config.toml
model = "encoder-decoder audio transcriber"
dataset = "read English sentences (LibriTTS-R)"
gain_aug_db = 10
encoder_arch = "ecapa_tdnn"
encoder_norm = "batchnorm"
decoder_width = 320
decoder_mlp_ratio = 3
decoder_parallel_block = false
decoder_inner_norm = false
decoder_positions = "sincos"
residual_init = "none"
adamw_lr_other_params = 0.002
final_lr_fraction = 0
Rows from block 2 of the text decoder of a small encoder-decoder audio transcriber, named by matrix and row number. Rows with one number belong to one neuron. Each number is 128 + 24 x the weight over its row's rms, rounded and kept within 0 to 255. All counts start at 0. Numbers have three digits each.
After each neuron's rows are labels from the 100 texts, of 14976, where the neuron reaches its largest size: "fires on" is the input token at the peak. Only what is clearly more common there than usual is listed. The data: read English sentences (LibriTTS-R).
# gate: MLP gate (decoder.blocks.2.mlp.gate.weight, 960x320), inputs 214-319
# fc1: MLP up (decoder.blocks.2.mlp.fc1.weight, 960x320), inputs 214-319
# fc2: MLP down (decoder.blocks.2.mlp.fc2.weight, 320x960, transposed), outputs 214-319

gate.79:128126121107117104098137144111128162087130129107126129108117141106090125112114157106137110124146124113127177134108139102120137114136095096073122127133116150134105121128139082105135166153120116108113146136118088096112097079127094150133111128124137136118155080171146111110099130086165097159116108144161112169151148111155
fc1.79:128106106142165128125127095169182131142138163155172168101150115105112135125119153120119164133100068140123149160134136152137142142128147135159114144110116164121164167150141097115142116110189129149153110103125171127098160094101061108127166148095147122124059131160118140151153156142135123155111127155148106082094107109121
fc2.79:106125104111161119141100142138143141128121173093084091131116134111127108083133102142107160094136149146138134104125087128105152129158121112117126117154152142134139149136091107102121148131166136114101090129080163157182118116130107142136118106146117136116116185135189149135122118164114143118143147103140130126149121122128
fires on: "and"; "i"; "that"

gate.191:109083101138153120131121139140155099125119152136174093147154102126148094146110122159143132140111129134116109135088156130099133124136123163172153131159141130128147095130123140119102144162113125098142133178120103125115125127102133176105113133133155125143128135090122126111118141130156149133063109125115107158106134110092
fc1.191:113144096160125134121147125126112097137125146088107126120157121133193145126127133145165116153130132141104118144176134155132191146128120113079123162089133146136099127115096102121140133176121141133132099095115136129141131112161117141184162120117108103137124101203145123119136152114149120140140161152146159090191160135146
fc2.191:131130141142105117122153130087142145129114157122150122139137124110108140162156158094149106161139100080146137077145153081105120159132115107103140157140131097155136132134152146097115148136112127110085140135112170173131126137104163151135166135105181123134109096135143161158085156074140175128140172155159145118139156133143
fires on: "a"

gate.303:143125140120141106103103150117159111140136119145141137103112153112137159126134129181152083109104167118104127110134122106160117167108133144130093096097133127130100149116134131139095126107170109140089159111126112106153166114143109111145092132152074119112140108101144126109095117143106126124117156154120089147145159096160
fc1.303:138097129089112098121114181130110145130138138163163082137127126160089133115129114097105070112160081146153103142073133121131143144092112125090146117089112131114127142176134157077106136121156159145137128108128123119053107117141132099108139124136095118108105114169111125116124117099126147161112106185102090128172168115120
fc2.303:125176124069135117161116106128137133137155132107141155118109118102081134147177179093160119121131142164069107167132128119123112130150099138171112114130105129133120169114150099153160109146113105076140068132179183137170120108171163099149123111103139105163177138142117088141131134131090146132165111102105088131137117135137
fires on: "the"; "to"

gate.391:157119101150114186107106100100148148128124120075118130096139086116119104060088096153112160148114146128105126144095131131138174167105126091159145152108121099103140105100099177151117133084104120162161139152110143154110112121119107138144124133153137145118122110121123109123143152109150134113109080126122119106109124111123
fc1.391:097115145147111117168151137132156136131144153122141113110122170112121165162128107132136126093076094127151107142086107112172132126113125118130190122155136150130138126128093108124166123117128124174131150153118128102124150145124114130106061095117115109098112137095122143141135111153086101153139094144128125167102063135180
fc2.391:082119138137135132102140166105142114140116126130082153150140143096135113116117116138086140135105141142140118166130106086111150145096113139133115151096128146120134097100147134104144159136162129147103125154113128149122086124123150161157115129123127129166110115058078142138131142158120084112166133113151110143109120145180
fires on: "a"; "'"

gate.12:136108153140134143102141119133103120089117112106121176159121123123092133129133089125129136178167107138129155139122121159079079153115156104124162151137120118139155169116093121130140121152130083141169132118154098164091139121152138160083122148125116170107164106083156130151146147127157114119120122171132143136126139121165
fc1.12:141116126146126108120177138158114124114132121103136158149130124155084121107135129125137133152138091139140178097178115135100106098161117089093138151150104092150150138118089062127136141112158118130187148112144145131140110101124090136071106124158122162150138129110107102177134134126127163139090142075118136132168140139163
fc2.12:129113115113062109105146103154129135101162159096120128094084154157086132130111132141129124130103157102102125099107136118136154110158133070118154153149150138074110100128149103170136109160129129080148115119108116096113124126154125139169158083178094171138142104109114135139091123136169116177127132121166112131155119147114
fires on: "a"; "his"

gate.690:145127125105104150152141140135177183103124137099155134148138139127125157093139137103112180133165188083129093139141124134145129146110163156141122145138093178109144145106145138131112140117079117114148127099145136137094101121148138069120140159120101120074140136133145097170127122130106129155107161131175175139107173141136
fc1.690:095147110120100139137086093077149142123114119113144151135134081084129120152103158092107124123095110172128134106110121141122139134156098133147164099115084176101142140105111184128159160135150114094093124109091139114142137193139114140148156099101149133128108172157141132127121110121162081139158084109160133148124118151120
fc2.690:171107132098113115126083150108126107072143152081125155138148153130118119163150144091133109112160102119102113194109142111132138130064152129131089196157120138167104097212089159113125134137131141142145119143168123094112171161119133117128113144123124088132153110105109138111126145139120137119101134133165134118143092147171
fires on: "and"; "you"; "could"; "for"

gate.264:141123095091159124157130131158130164128126108098120177115130141127158104152164124142126157122133100107103097129137165125127153107152141168164129114110113110106121136115117127140145097139137112119132111112089098115141176119117127163141127186150129154169145172146156090107102135103080106118122145144093105108140166119148
fc1.264:123115133127117149127084152119112099118093159143128118110106162132102164167104074165146134121089145151132116124127133130099133116149139128133091094111104182093160161129112128116129110166143114090127077116132101100153118141123122148145133091128186120142149131161109119142119136139150142127105113080100075162118107112078
fc2.264:143106127172137151129133099159141090166119133128097131136095143121154091078130124127134109141110151140114139147120157109138133082185152115152106169093082139107151151161152105132154166122141154102146085111124101139133127146098102120138095141139158155144089087202112138139116113107166115115127125146156153129102143136096
fires on: "was"; "at"; "of"

gate.24:153129149143109125129124176134100136130152151125156132111116100176131118135139067126157109162179111125115112123148132074152103155117155104172111132151118142096090128129110086139085115159148139157087132103154144079172126142134081154108123143111136091110119156085148102135146097165096138102114120105156113101134105117063
fc1.24:094141103079148139103148121095150097131128162135104066143189128116122136122134129106115128090121138134178131142156150157133113118135092119150132137131122146139087111117132163119139132108142104134167111111082090130158132125133151119107108147171125147180169124138116126129129113129158088149178112122146159103155125133148
fc2.24:113160159177106155082120180140133101169143136096122140136121117127107109163106133138134113124116117164143122128069112085104102125106116141110107104099148148132108118144129165131176143125148156132149133150125091134102108142147186138117123181149138134103171152098115122148142126144105152170138143117153099087111153088167
fires on: "a"; "up"

gate.735:140110105118164103140135108138159143128131100112148080112093106143124123100111110153146168139116155158129054158137154148125106085138129108125131134201139108144121182109179116113104131165132119129132132145147111117143178180121168099083169191130156117133118146173162134126160108146103148118154104118086131096126158084137
fc1.735:096121113138102140102107155137135113168120135117149193124121127097125124093116160128125085133138099102122165121121131106101141167140132141131139165120131123122114143148131159164158103073129103131078113141158125090110127127123120125152142143128164131114136120106094114113144147136131155138123131106167140110120131108077
fc2.735:140105146165139146109109167147146143159156126112160139149111139132124101162060087134095138153150115132105110156118109105114155158151114113132156129126139128121132141160126115132113109181122111172147138159097113163170123110107123102128162129125105137118072146138145045127105090111136144111087111124130169172139109126142
fires on: "is"

gate.742:139096163157145130109135140134154115122118137161132141152122122101104121149095107133114101137129145090102107133103148148117129099100109118093117099148094106126121127140096127099126116124122114088130094109112163120091081097137094127143083114104147127127139092137086158130078142145112109139109102162173136127142171146135
fc1.742:122164105139129133126125140155112131143131146124125167171136132098180137119094101167178117129111152162113114177109112130133112092148126167138130138166118160104143172130102104077112123150091144115120106114181139145107094127103105080139046151115139128117125148106113150144123125183095129122128106156144100138133150156137
fc2.742:121158128110114111152134144155184101125107133158118113130128123100126105170155126117159102103100162089083173130128162120100146117122107171136162161128131145168148141135126177123099109122135124119177095129121070134128151081156130119137140160128117116121122123112132118110145093110170152145105150162130123117162101135147
fires on: "would"; "we"

gate.72:156172139102131139155111099138120084092140158095119086134133130108141129133104097115133122187161150117119133150145119102110154182098132110123143119121138148108120147132143128152097120144145070118115145149122116165102154150128126159125065124115111109086106108136143092105117107142107127084138076117137112105107175121106
fc1.72:155160151101105181133086138153100097136135136099106136132112083172161125124164127120135086143106078143122117124131146092132135140192149149100083118116079136118174112134121152147096149140123097171121134118109153122101107083133129157136130172140136105108123167128145104108168106133125064159150166121130112109110120134106
fc2.72:110146116123139116151101163098133172110132161141122102151082134148141147105088152136160105097159133145139100110157159148119160131115143139132161100096129106166073109144162107171146121117133125122085087141110113104120137141174121125134151126093106162127100142109110142155108113083149128133114132151153173166138155172134
fires on: "all"

gate.328:187091134079141117117116120131106134106151122071122108118106173106090132160137155130147159143134124130140118146093093068141129109134104147125134127136135138127172159133171131120152146161092102130091089130186135120162091132124144135071073100170108117124130138114147120088132199097163088106149097139120107154157161146104
fc1.328:168135157151132113152160124123107106112126157107118130126141119131089108125145104098146129172140136166107106148129072077117135152119110092118138136134100143154190140109170139137167142149100084103129112123156145144141116169134135120088093089134141149112123159163160131079165142132135113096114132083129123147131128116104
fc2.328:117089129111098166117137099120148134118169103149107105129139152161122142082133139122090106101128146097109110123113136104082142141098178140114125127127131132157118131141134144098102163120110139131088120181160138152136110100110135136100098110115154161170112136101153136117109181117131087097111127117120147161111094131118
fires on: "should"; "i"; "or"

gate.185:132130154153128117106165149157166118163104131138118080100106131150088145125100111140136178157124131114148130138165104119145123157073130146089154179102105140092166145118117119102098121116101136115175145134150150123112139139102136146099112125115148134092142108132174128104124136139149133115140116178144107148088116156148
fc1.185:132179124150178131128103153161156135091177142111116107146138132130112111122095143107162142154145107151102115121149112112127105122183125121131143150145149201115097187147115125122148143124118123135114118113081110140099132125118135122118112134123121117134137067115119187079123110135112150105115104084118141130115104121132
fc2.185:128157105104110127121135122103144149119143103161081141123130135124096107114138154165153105172135076098123102116134098118160135112116164173135127121080113141133134089108115132151149114105102109073148090160080130151149162134117123153138107139113177114108157117152129144165109104171145146131154152117148132186146159150116
fires on: "was"; "not"

gate.582:100105137139125114150113151127057151125132140120089145133117169119141135094129120114127118143097072139108115138094118119107101113067158144093114158148146105146129136134096165127124139133136124121144128137090155129166093111135130132121183133105151122083140135102157124145073118116115104173127134172122084115157117129130
fc1.582:103143121080136145102076075120158107113119115154123153148105084107124108119173139106101141137114136147163145161127104125173100127130167104112132143127110130151157116115109111129142117114128106134144126122117102140113075097126087119117126107114162114073071123111146138126120115155140124125124128083148096053130119175060
fc2.582:169143167115117140123112159132138181119174142129170113132140140086133117098149089146141111166142140115147157115099155117141131120143118119142143149089156095072133121117114090088100106107091142130127108159142138141120173131167135099166126144133132132144124117153148155128104124104079106140160095173127149096149167110142
fires on: "a"; "of"; "to"; "in"

gate.353:092135095141129154097093128099135150127133149114141139150106153172157147146158118109130108142119166127127091135096116130101150144125100083178085160114109162094150087129124078117097123105115124126155152133077090123148107142153133112106092102119124135095149121139155133122110120146130116126114129161120083150091140148149
fc1.353:151101156149114104141112174151131105129138098124103140108098123104106113134123156139093157119110109131086095146132124120143166133116156094127128132076133119157113150142156136162161131148146131129150125132154138153130149113117159149178176123167139131105105152097124140132168160115156156089097118122117180129114153142175
fc2.353:119143113094097146170165107163148111120144155128113080124182171101159149156115123110141175104132141120134126130120107121118159104125126150158128145122134133167122140102080105157120094164095128086083138081129122104136156124114184138151133133157170108170076084141140105156151170139101138137155157137181145137086085152165
fires on: "all"; "upon"

gate.457:162139106170143149101115110188142158132075127125128117109125116082138133117094077121174121123149127142101091095141126133166156125112163161125124141111132134148127142176153139143114094099142150125096142100123128137154113080119175128109137135118155113099100160133114130140160123148157107162120101146144128103108132108140
fc1.457:102098120102109135080155122128097163131133107128154120147123132145137141154146147138158141132142088160121129193114129108167160161137144141166124150208130099122116122111127138153113171154064129116099149145162105141134129159155131126086080136152103103114127107147059126083101140137120097111151132140136146120114115162139
fc2.457:074119108120140129103127113198147133130117114119104227158152133139167136175140103127132082087118119127147109058157164087098109133122147156101141162147103144156147130095128141161111120116155112120163133081122152118136138085152114112140140145061092124119135146148112163141157138109102114140141132143102134116114149114161
fires on: "a"; "in"; "to"

gate.508:118144154156102100145132107097101123136126177131111106160135139138143117137154090145186099133080163139120089166093092142099172129141122168104125134122169166082103120142116164133119161126109128090109117099152137126117120146130153156135122131088102090123145183154126157048119134126140126126114120187157137118186164119120
fc1.508:152161178159187159110151111134151124144115162139129139116149143125139110138191072112123151137170152126108123120159106119142161120202086128132151115112120164119122135128125098083163132119186116077119101130133104126155169111116114114144167144123129126119116075101166109160115106122084120148093115126117103127114103185128
fc2.508:117102164065101061109097090108110128156148089130122108131129120159125118116105110132147113104104097160084127091124123076070169137100095125137107149126146127125103160084151140122152153085133153094136122148142127112101088133161137147155155109099104160127134099114167126144117130136141082159121162174154144148125111063145
fires on: "all"; "when"; "my"

gate.165:127143127167164178101106108169122153108129124128098122127143109121129152123129118137144178142126163126102116132166107108152078136101158100091074109140144142118116075093174062131130166110106144121141111127125179071162161155162125156133113108105116133118142137092145117117089117111115126171114102130104162148156126110161
fc1.165:138096134154088177160151119128154123123148132115189142150122125120123124170170132143074113119107138124143147120108091122128123111100117142170106140097117115136175114122145066168120152134102121123118099150104113135208124145116179095125131089156124125154155146132151134121138149123108102102144112146165072122130102133139
fc2.165:160139126155125103116128108151191165146139127140146141132106108098126116170171140133154121162148164131162152118108146111141151200124144153128139134138108153130065115146137120160114139107106107134110112151125107146098140156148098149158121119143110117148124104118135113115126109137130118126066147104125209175145104120131
fires on: "an"; "the"; "and"; "i"

gate.589:112127104137164111121119144151143132111119140151171086136077172123121130127128125119114115154112106117162142100115130148051142107145163146131143152130153137078135156124127091141131099101127111170133135120160120074136134088130142147108159138142098119166158101148121102158120151122166115116098134095137141108155154151137
fc1.589:134131122135120138117180172127112089101149137087137131175144141132156132127118115118156137124125155111079121109148104150165116097123129115137110120117095106117133117099078133123085123100103138144111067173169129127145137161148124121168124114144100116120128177101115107116102131107111121137149122124107163115062136101162
fc2.589:130136114148125105098103135153172132118121128161065102111123110135099135113132126094118118118127166119178156135120136116130134086139153102169145106145157177116137105111096131133124118155148157148119137090153140152147125154114080090136124130144141156145116088118104110140152155135123156148178156132126145071116150104145
fires on: "the"; "of"; "very"

gate.327:087131125095085145138147150146161094130071140122105176119082126120161137119131159112123155136103139131127170144132113119158118098109122120147110108129137119127143112137144137127168089131123142137161141110116126144149128164105081142171143143098074133138141144086174125070146129152114136142130154077161133107123130151150
fc1.327:130118141141130132105166112153109107159102186127144116149165074166118121135119149131151125143153124158154140154172121127126079120153087117176146095152186099133125114123101106116138130101085137107142113132119107143121164102197107180171127166094170122102136148094099128084168126150074114160153148146119119135175074083166
fc2.327:112137112156164110088164184170142106103115109131103103098092142158052080133106131111152142138108135138087156110126108128115114125169129130124143100165142156110117131127158131112123103170191130137115128135093093088145121164131124141124180137114109141137154133173097116130154133098129161110123139161158162145064106149129
fires on: "the"; "might"

gate.679:114135142120087121156092149149104145129145127131136139154077141151141145142111132133129116092082148100099109138109118094152143135131161160159128076136153084148113140105158132128088133172126141118120127112131106168099176155141094112137092142136139124197131165112104114107127110104148109113123111139107131135125147129127
fc1.679:130154116113127120150106168141128125118156151104068142144134123148110135124130099121092134136138110134138134141121134125155155136175117123113148122151137149123140135158105160121157118113139094089135062170095129089126093151110134142094132115163129144094114167143129189188169105135144144162080156127089103184098105139141
fc2.679:153111129121153088159139162152149113122110178114145094165106122117076156131157146131111159134090146086186157162129093142128094096137106147123140128107110126170134167135138123128119082178101101115096118135121125142125134112147152133122153116121134140172121143136116119144134124138119187118155127116148112098126128101185
fires on: "an"; "mrs"

gate.283:137146141170105114131160127122126120157129125127115139140168126128101089175066121137114134134113142106094144122125121123127108150125090145120151111129119136125152094132168160126140065133160123142165115137151146137119129132116124125135093143149146123136105155117108123084093111100116105127139155118137131125108095148095
fc1.283:101108135118104137149115135109122141135124106142149134122142120147106109115144169170152157125151087100136141121112168120164086139134147143139080148158119106129141144136167128123172112105150134174125136116157158165139095122153124098115149168154157061128116121086136162091080133085109138120126149133152131125123111134145
fc2.283:152085147177088133180147097081135098123118159136131082163166110120118142161116091127123146133143149127094156108109080104164153167098122079107126113091084142137150118149149117134160157110139131164123170103148157161106171134124131145143108128150159168135084128140128139186106124151142146121112133108149148155110088116135
fires on: "would"; "might"; "can"

gate.599:116155146141107130152083133135140101098116159109131150126104105112109139151171160150102140113152125143116140131124116126125119110127141144164172113130088096135140130135115144123176176123116078158118122127146162205137149117117103119107112094102125083145121164105145113159156140120149177129117128151127164158122120142140
fc1.599:144160126166148180166119154112144141112102116132116111111106134104124102133137111105160138090148102123122096131144165103157121142112134122095116113101164157103153073148130123140163114085160109097107119118122143138134148175124067145107125135106136119112134175132122126071115115104113133124148109124117153143114146140111
fc2.599:131109137191099156143141091112131131167119118143114120150141097104125121140124085118160118149148119120155080080124129141117118121140127124117119111109127125120130115090130135102099104099120094158092132153122116144120148109114099144111125130105138110082113129150122107086062106154142109158150092068153113105090126122141
fires on: "is"

gate.104:146111108111131119142114144138117151126123155127144150134109143132121141121085125117119124150168097130087137097114131075107135152117137115122146148178129131146157171115168121163115138098052110167133144091159141105152129142129129128167101134132151073114107173092110141133097103097100109113116119115088111164150115157151
fc1.104:127115085130125176159152175133128165162091115142154154108114133112140107127093121123108122170117116115119147134070106112073104130125125151094145167146097128139191166134132108127089143110089125141142101072169143127120131114155155124092141122121165099122129163119105103118083127125120147124083125114134128143108136118147
fc2.104:138133140109076103134129151119094107173142126103092166098134105092104152109101153101167141108110101122128085139114127090122132130141136140124129100175108111146116126133134127180165108136157120109128122111137120162169133093063106098101162126141173130094088170156129138121102104137153167126113127140154097156183117089114
fires on: "a"; "was"; "there's"

gate.88:149119130086122096126131144135103138080150137127161130135150144148154125162134162168114134144114127125096117106148145120127104143143078114163131117146144084150129098129127118142134130132147149132163137128114102108149114143111156179123126085146108106106095127109127098169121098163136092190115139119113143122163113101143
fc1.88:179137137124121125109119157119150172111096126124150133096171100104129111134125138165117119153123093123078139142126126096147127129097122145142144137161120111109126111129127104128133165143107159148134161159134135095145107093120105167177119119113127099093082129139128120139152103127124142161105121098117164104151072141107
fc2.88:088131116132131155126136100078117102097158111092123133105132120137138109109144098114171100089104126118114166112149146119149130109139138136141148125144096101095147130148101115131111176118125159160133136157087178143157140138082116154107122113163140174146128140106133150125138109125120103073169136122139104112116135140079
fires on: "you"; "shall"; "to"; "wish"

gate.348:155145134144116101131127125135100093159111132083113157113101156119100134139139140156126126130096121108127103142123143147129115136100136105136109107169141107141136161128135067143109164125113180141145126132090148125137145081072108124136142131111169154150150146132102131128120097130142130108133115131123136094139141137225
fc1.348:108149159129128083151114085102144136125135111123134143136153060092147078168120159153095144135123138118141116117140144116096090116155124137143152115179083151158144092122103128144095160163165105135134117119138149135127146112099149094148172153133145168115170118112145093120140149151089131116102165138182197141130091139126
fc2.348:159108143131121134122116134116157173123156114164170100140123173113125141110178069188109150138148173161155160161136129140148058161149153129153126162178147174116119121136102160139149112126089129103137146138141121131084135136136128136128095137136138115108151156093129122129136105108171121122097117159141099122158133136126
fires on: "all"; "of"; "what"; "face"

gate.221:159141122138119140103132093130149117108074122099175149163075135145104176122139157118117178138112138114115070147171113131123133118107110161107102106131127133125119133094160130133113093131131119089102126153140086154143098102097144165146111103114125137123113108135138167153160172101106112130150124135143124135121091091161
fc1.221:139148111132153154126125140102101123114123114092160123171096107114143139159143122148127114138123182134113116135150139140143114168179107141147089148138131117163181142122146097110185147154151144124092177128123103115122117100127145146125126155068100140157132126112127092112160110145105139123147085106121155129109131096128
fc2.221:073110125160125173147122170118095109128124123134127113084131144114160124083119170112101079116134164131162085116108140158132154128175120103101090111156117098131095133152111148159153096139117150185159145135112091157097112133085108096143136176138164137131115169107139159134121108154187166138130121146099155125143095138133
fires on: "an"; "one"; "could"; "don't"

gate.466:115079132141145176123142149156121132096176097120075117152130169132105125147114081143143104137134126113099125129155117153119157126129137141126073161112118147114144154156097136121132084145137087133122123155130135132151123131115112081134116137139120111164123131126161124132084088120138145168131123104158155123126089077124
fc1.466:154128128145132108125105140103115102147149118127158095127104116111122075152121134168119132095105127081115173110147167125169146119096111156128094116121148128147133066116155146159171142132108103118198132142149114147130136108161138122125100118130136121142140156118168160151126113126116120088113118171104100155152111122095
fc2.466:143166138134128126104160129108134149109134126124143142119100163135076097148077161139074157153102143133157127108143111136115136149132122152122117083169160053130159104140123194146140121112170180118140114118148138113095128101095134124107131163117131096098118099124150133171126139091113119110159128174152096105120112087136
fires on: "tell"; "stay"; "come"; "you"

gate.246:160156149119097125084137146097118140081113129132167140145087143176082151108137116126160135135116092138131141087130132165131125131124129129155111166145103165110106154138111145135142112072155097089155113127129117126109099083093124071105148131123121157154110136111161149188113124100128141151114160092128116159154130145115
fc1.246:105105174113070103127145124101145117122087087169130110133126125144133170134134154110110171138097118126134142141112109137080156169103103110152136118110117137131167129073164132120123089159146133114138135144098172126115134108130163100123145158109094142148117148126174106161133130085094150117103129140135138170116136164132
fc2.246:143148113128154126151137142181130088129120148136133124163115109108109135147087098149143146110145093159134117137145132169117117125145092142125091112089126130080110125146125091114099140116105135110146147159161117101128117140131120127112130107158152127141157133143185117138124128102179148135164112105113137091127125132128
fires on: "in"; "great"; "of"

gate.501:141136133124116128163144075172141134153089136100126139147093103144144177096125132165144068125132095103130179121109084102124122161112154107118094159131119128140126110121124134047145173117171092117145131134144171108075119094134104120072173121157145138133086102105150112133144131195111139206115138128101172134160135085102
fc1.501:111096152109129153160162117115099151134084099125106159134111139077198171122119108123137121135122095112140161105087089137092093145086096108145126157109152135163110102146115132141139130151140124131091156143142113101086127128158166131116158130089078161140112124137156159137135121127112163131118160166137152132150095191104
fc2.501:093086172100178157169145121122151115149111161137159164153131119169136175131150137121114146139161089139146124116134130088121159116158140160130115123100108105177110133122092128100138133122136130137120112175097135111149115127170112117144153115105111104132154124132119166150142119115096123113157134103109206131113145137121
fires on: "you"

gate.674:159160104109155151141140148106153108143155104132143113131137146147092127128123110104139137175168145121085101136163134090133081104092131116131117138144108147140147118094171174099139157156149107055138130090159143103125144115145121121137126106108103122163153107093105149144102153129113113148150124117123094170114126126133
fc1.674:134092145138110123124145091136129145096127155110089096096086111127103121124130119130146155081119139122153127154080117116115133143123112128104078143128096173114115127115108104142100106108143115143117113159139162141155134106124116165130106137090090136109119155137142087172153144139123122116123134171091177145088163127109
fc2.674:113110118123154164156158141030130132115141106113137123126120125153116132114137140144108118126131154122120173131110140099169089124118125102141134138151125118142141116102133151167108158109073126103107169124136129104137144139138140122143146153107096114158148120113155154096151116144112066164112147158118129095171160126087
fires on: "in"; "tried"; "try"; "he"

gate.412:131117095141155150126153130149135114143147116089129113108154169133102128099100131106161143144170127113172151105146107111165118141143052162117154144118106152141113135136122073075167135134135086137115120106093136116087123139106116164158138137159111174121108101123141140125090091125101129168110119140128125150131098131147
fc1.412:145093111113181145126130124135164106126142147121139118115126136122130114099099186082160126146114156081147134129157142106180149129126084146127131147100140131140126120130099113101137144086138111132100147108126132111105154108078127132153124082132095161088088129135163111103133128132114164136110134107132124132131079134143
fc2.412:134091148132157113091163091141086126123121141147149071141142155147141088150103097092120150095106129143125092130107135115131130128132120144140142078125096048106146153104175109157156140111126142108129177110107160134120086122157131121109114111118159146129154139144102173156154143120111109104102131138139141121120116150143
fires on: "should"

gate.214:078110192165090148132126091103155151114122097120120156122122142108115074121146111133098134121127162162162114162173136136125084137127127117171129113110155119105139120122149130121103148096089118141144113133096159093139104105130095104137144079132166098117114172126147131122104157106133130125080155113130146116096164111120
fc1.214:120099165147077119115170113133097175142088137103145115092102109113132094160143115113119137136156139173108134115110104123155119104141135116116169120113157110152140164099132176139134139149125155089150120131121104098115143154089132090168154145172104106126116124150120124113146092130133152113130146156098147095104124165131
fc2.214:134101113134152176160136105169143170129145145151163162103124160144103135158156155150104106124153105132132139173134087090102110116120095087127126141127099163091101159132139139119165149098130163115162122144158120151140163112146177122128116127165109097116090155128152112160141136113130131139144139140120111127142089088119
fires on: "you"; "those"; "to"; "i"

gate.671:124158142132147187141142098165142143126124149120128204167133141108113115140134161159116173104124121114119092125137109137129146090096116114126143112129091063125107125140143096141168129123154087176139119106132170125123090131153127089112127164158102135102133122166107096136111126096112149102111131144137122144122128154176
fc1.671:157167063121174143158147088169119132103101083107102164110138149143119119152128148160137149117131137145119121133131092141144120086108115112145155093088140139141119081118100106106142142144151146168130138110140177149113101143139136103132108153114129135103132119136097094142116123148095148136105145140162092119152115118184
fc2.671:116140158116126171139170129092122136166101090080150144113095158111163107142134135124161099084104128102109113144112148132140116138104107140129142152102117171125124122150114160144072133103096093101129094148104107125123148122116096157104159113124089113149098116141120130132132106129122144098097135098135091129160127137150
fires on: "would"; "shall"; "to"; "couldn't"

gate.568:147169107113111152100118122137100147122141122113092117166085114096123117169134162107114147121108181148101149154181135113150146133140113118136115179128173119100130179147154160144129172140131123136136142115111108139147103152165177151149142146148101130115122101104081095130095101113153080115142125098132111151111157117111
fc1.568:188098110143141147131144120133108148151149156111131147163134143103129128132132136075106160107101179129120130137170154103163131147130090150086110131157181123161108143118151139102138138158113134123113106098115110132153099162126092106120138147175098153103142143161110109107142159132132061140108102090164139138116124125123
fc2.568:131096147165154125113143079145127128083148115142113094108094136121123111117113153166122162127123151142115173145159181155133131155139161115112180157096143129132165189107087142090132125156150120119126089143160134159082168148106137083145102162177087112118103155157160137133143091123118108177149119070093129130144150118170
fires on: "all"; "what"; "called"

gate.737:143143127109169141138109127129130168186141128104142118140108103128140135140127118101106094101123144142098165136149111134122099146102114107125169128126148116171158145171160107044128151120118169124165119170153156140143153130146116113125136082111133108116153107155059116116147135167133131136150166126118125134138116110167
fc1.737:120102147164121093132147156142134137098112099179148102142130139167141089105125100129085132150140104193082103138145123125134140103133112121150117102090119119126147144126099124104157113137142095103130141131131110131109143059120139185126121132121108153146136121179154146128094147157159160119125099105133117113142146121112
fc2.737:137129150106079132133087124097120127125137107123108083140115125147157120109189130186156125097103142100122114135117114126126144200155117122138097138122122102097142132099127148090119114117148159125134101182135099154134149125123120105152153120134122114124152087111121140089143110135116196107123123055107152135141140110088
fires on: "is"; "there"

gate.395:082156133134169122111101120095171117143110122132154106115118166121110139114127110109144085153134130168120131168169126149194132169154094114146105082169132148122094140161099116166146122095145088110112166094107165157111116145171121140117144145153116154101132081112163185171127147117107142135129121121131141177122133159166
fc1.395:105139120149172083143149124138067137118152149144137109095126139129140130120127166140155151127187129124131111117161115107141151149140113124160106116107176118085108173118141139118117171100107150136142104087123111084167142119130140150136134135102100144111083135109117164133143168104113156128132134161104159135119121129153
fc2.395:094140124131158142111136133132151151145070132123136125102140151165108101091138129146133141154104119123106118142111133159094116128099122151151101178142132128103101113143153134144146123114089113153184105097108148108130110132153141144123118148158120159110183140126142139127156146072119168073159128163138169056126159119084
fires on: "should"; "would"; "may"; "could"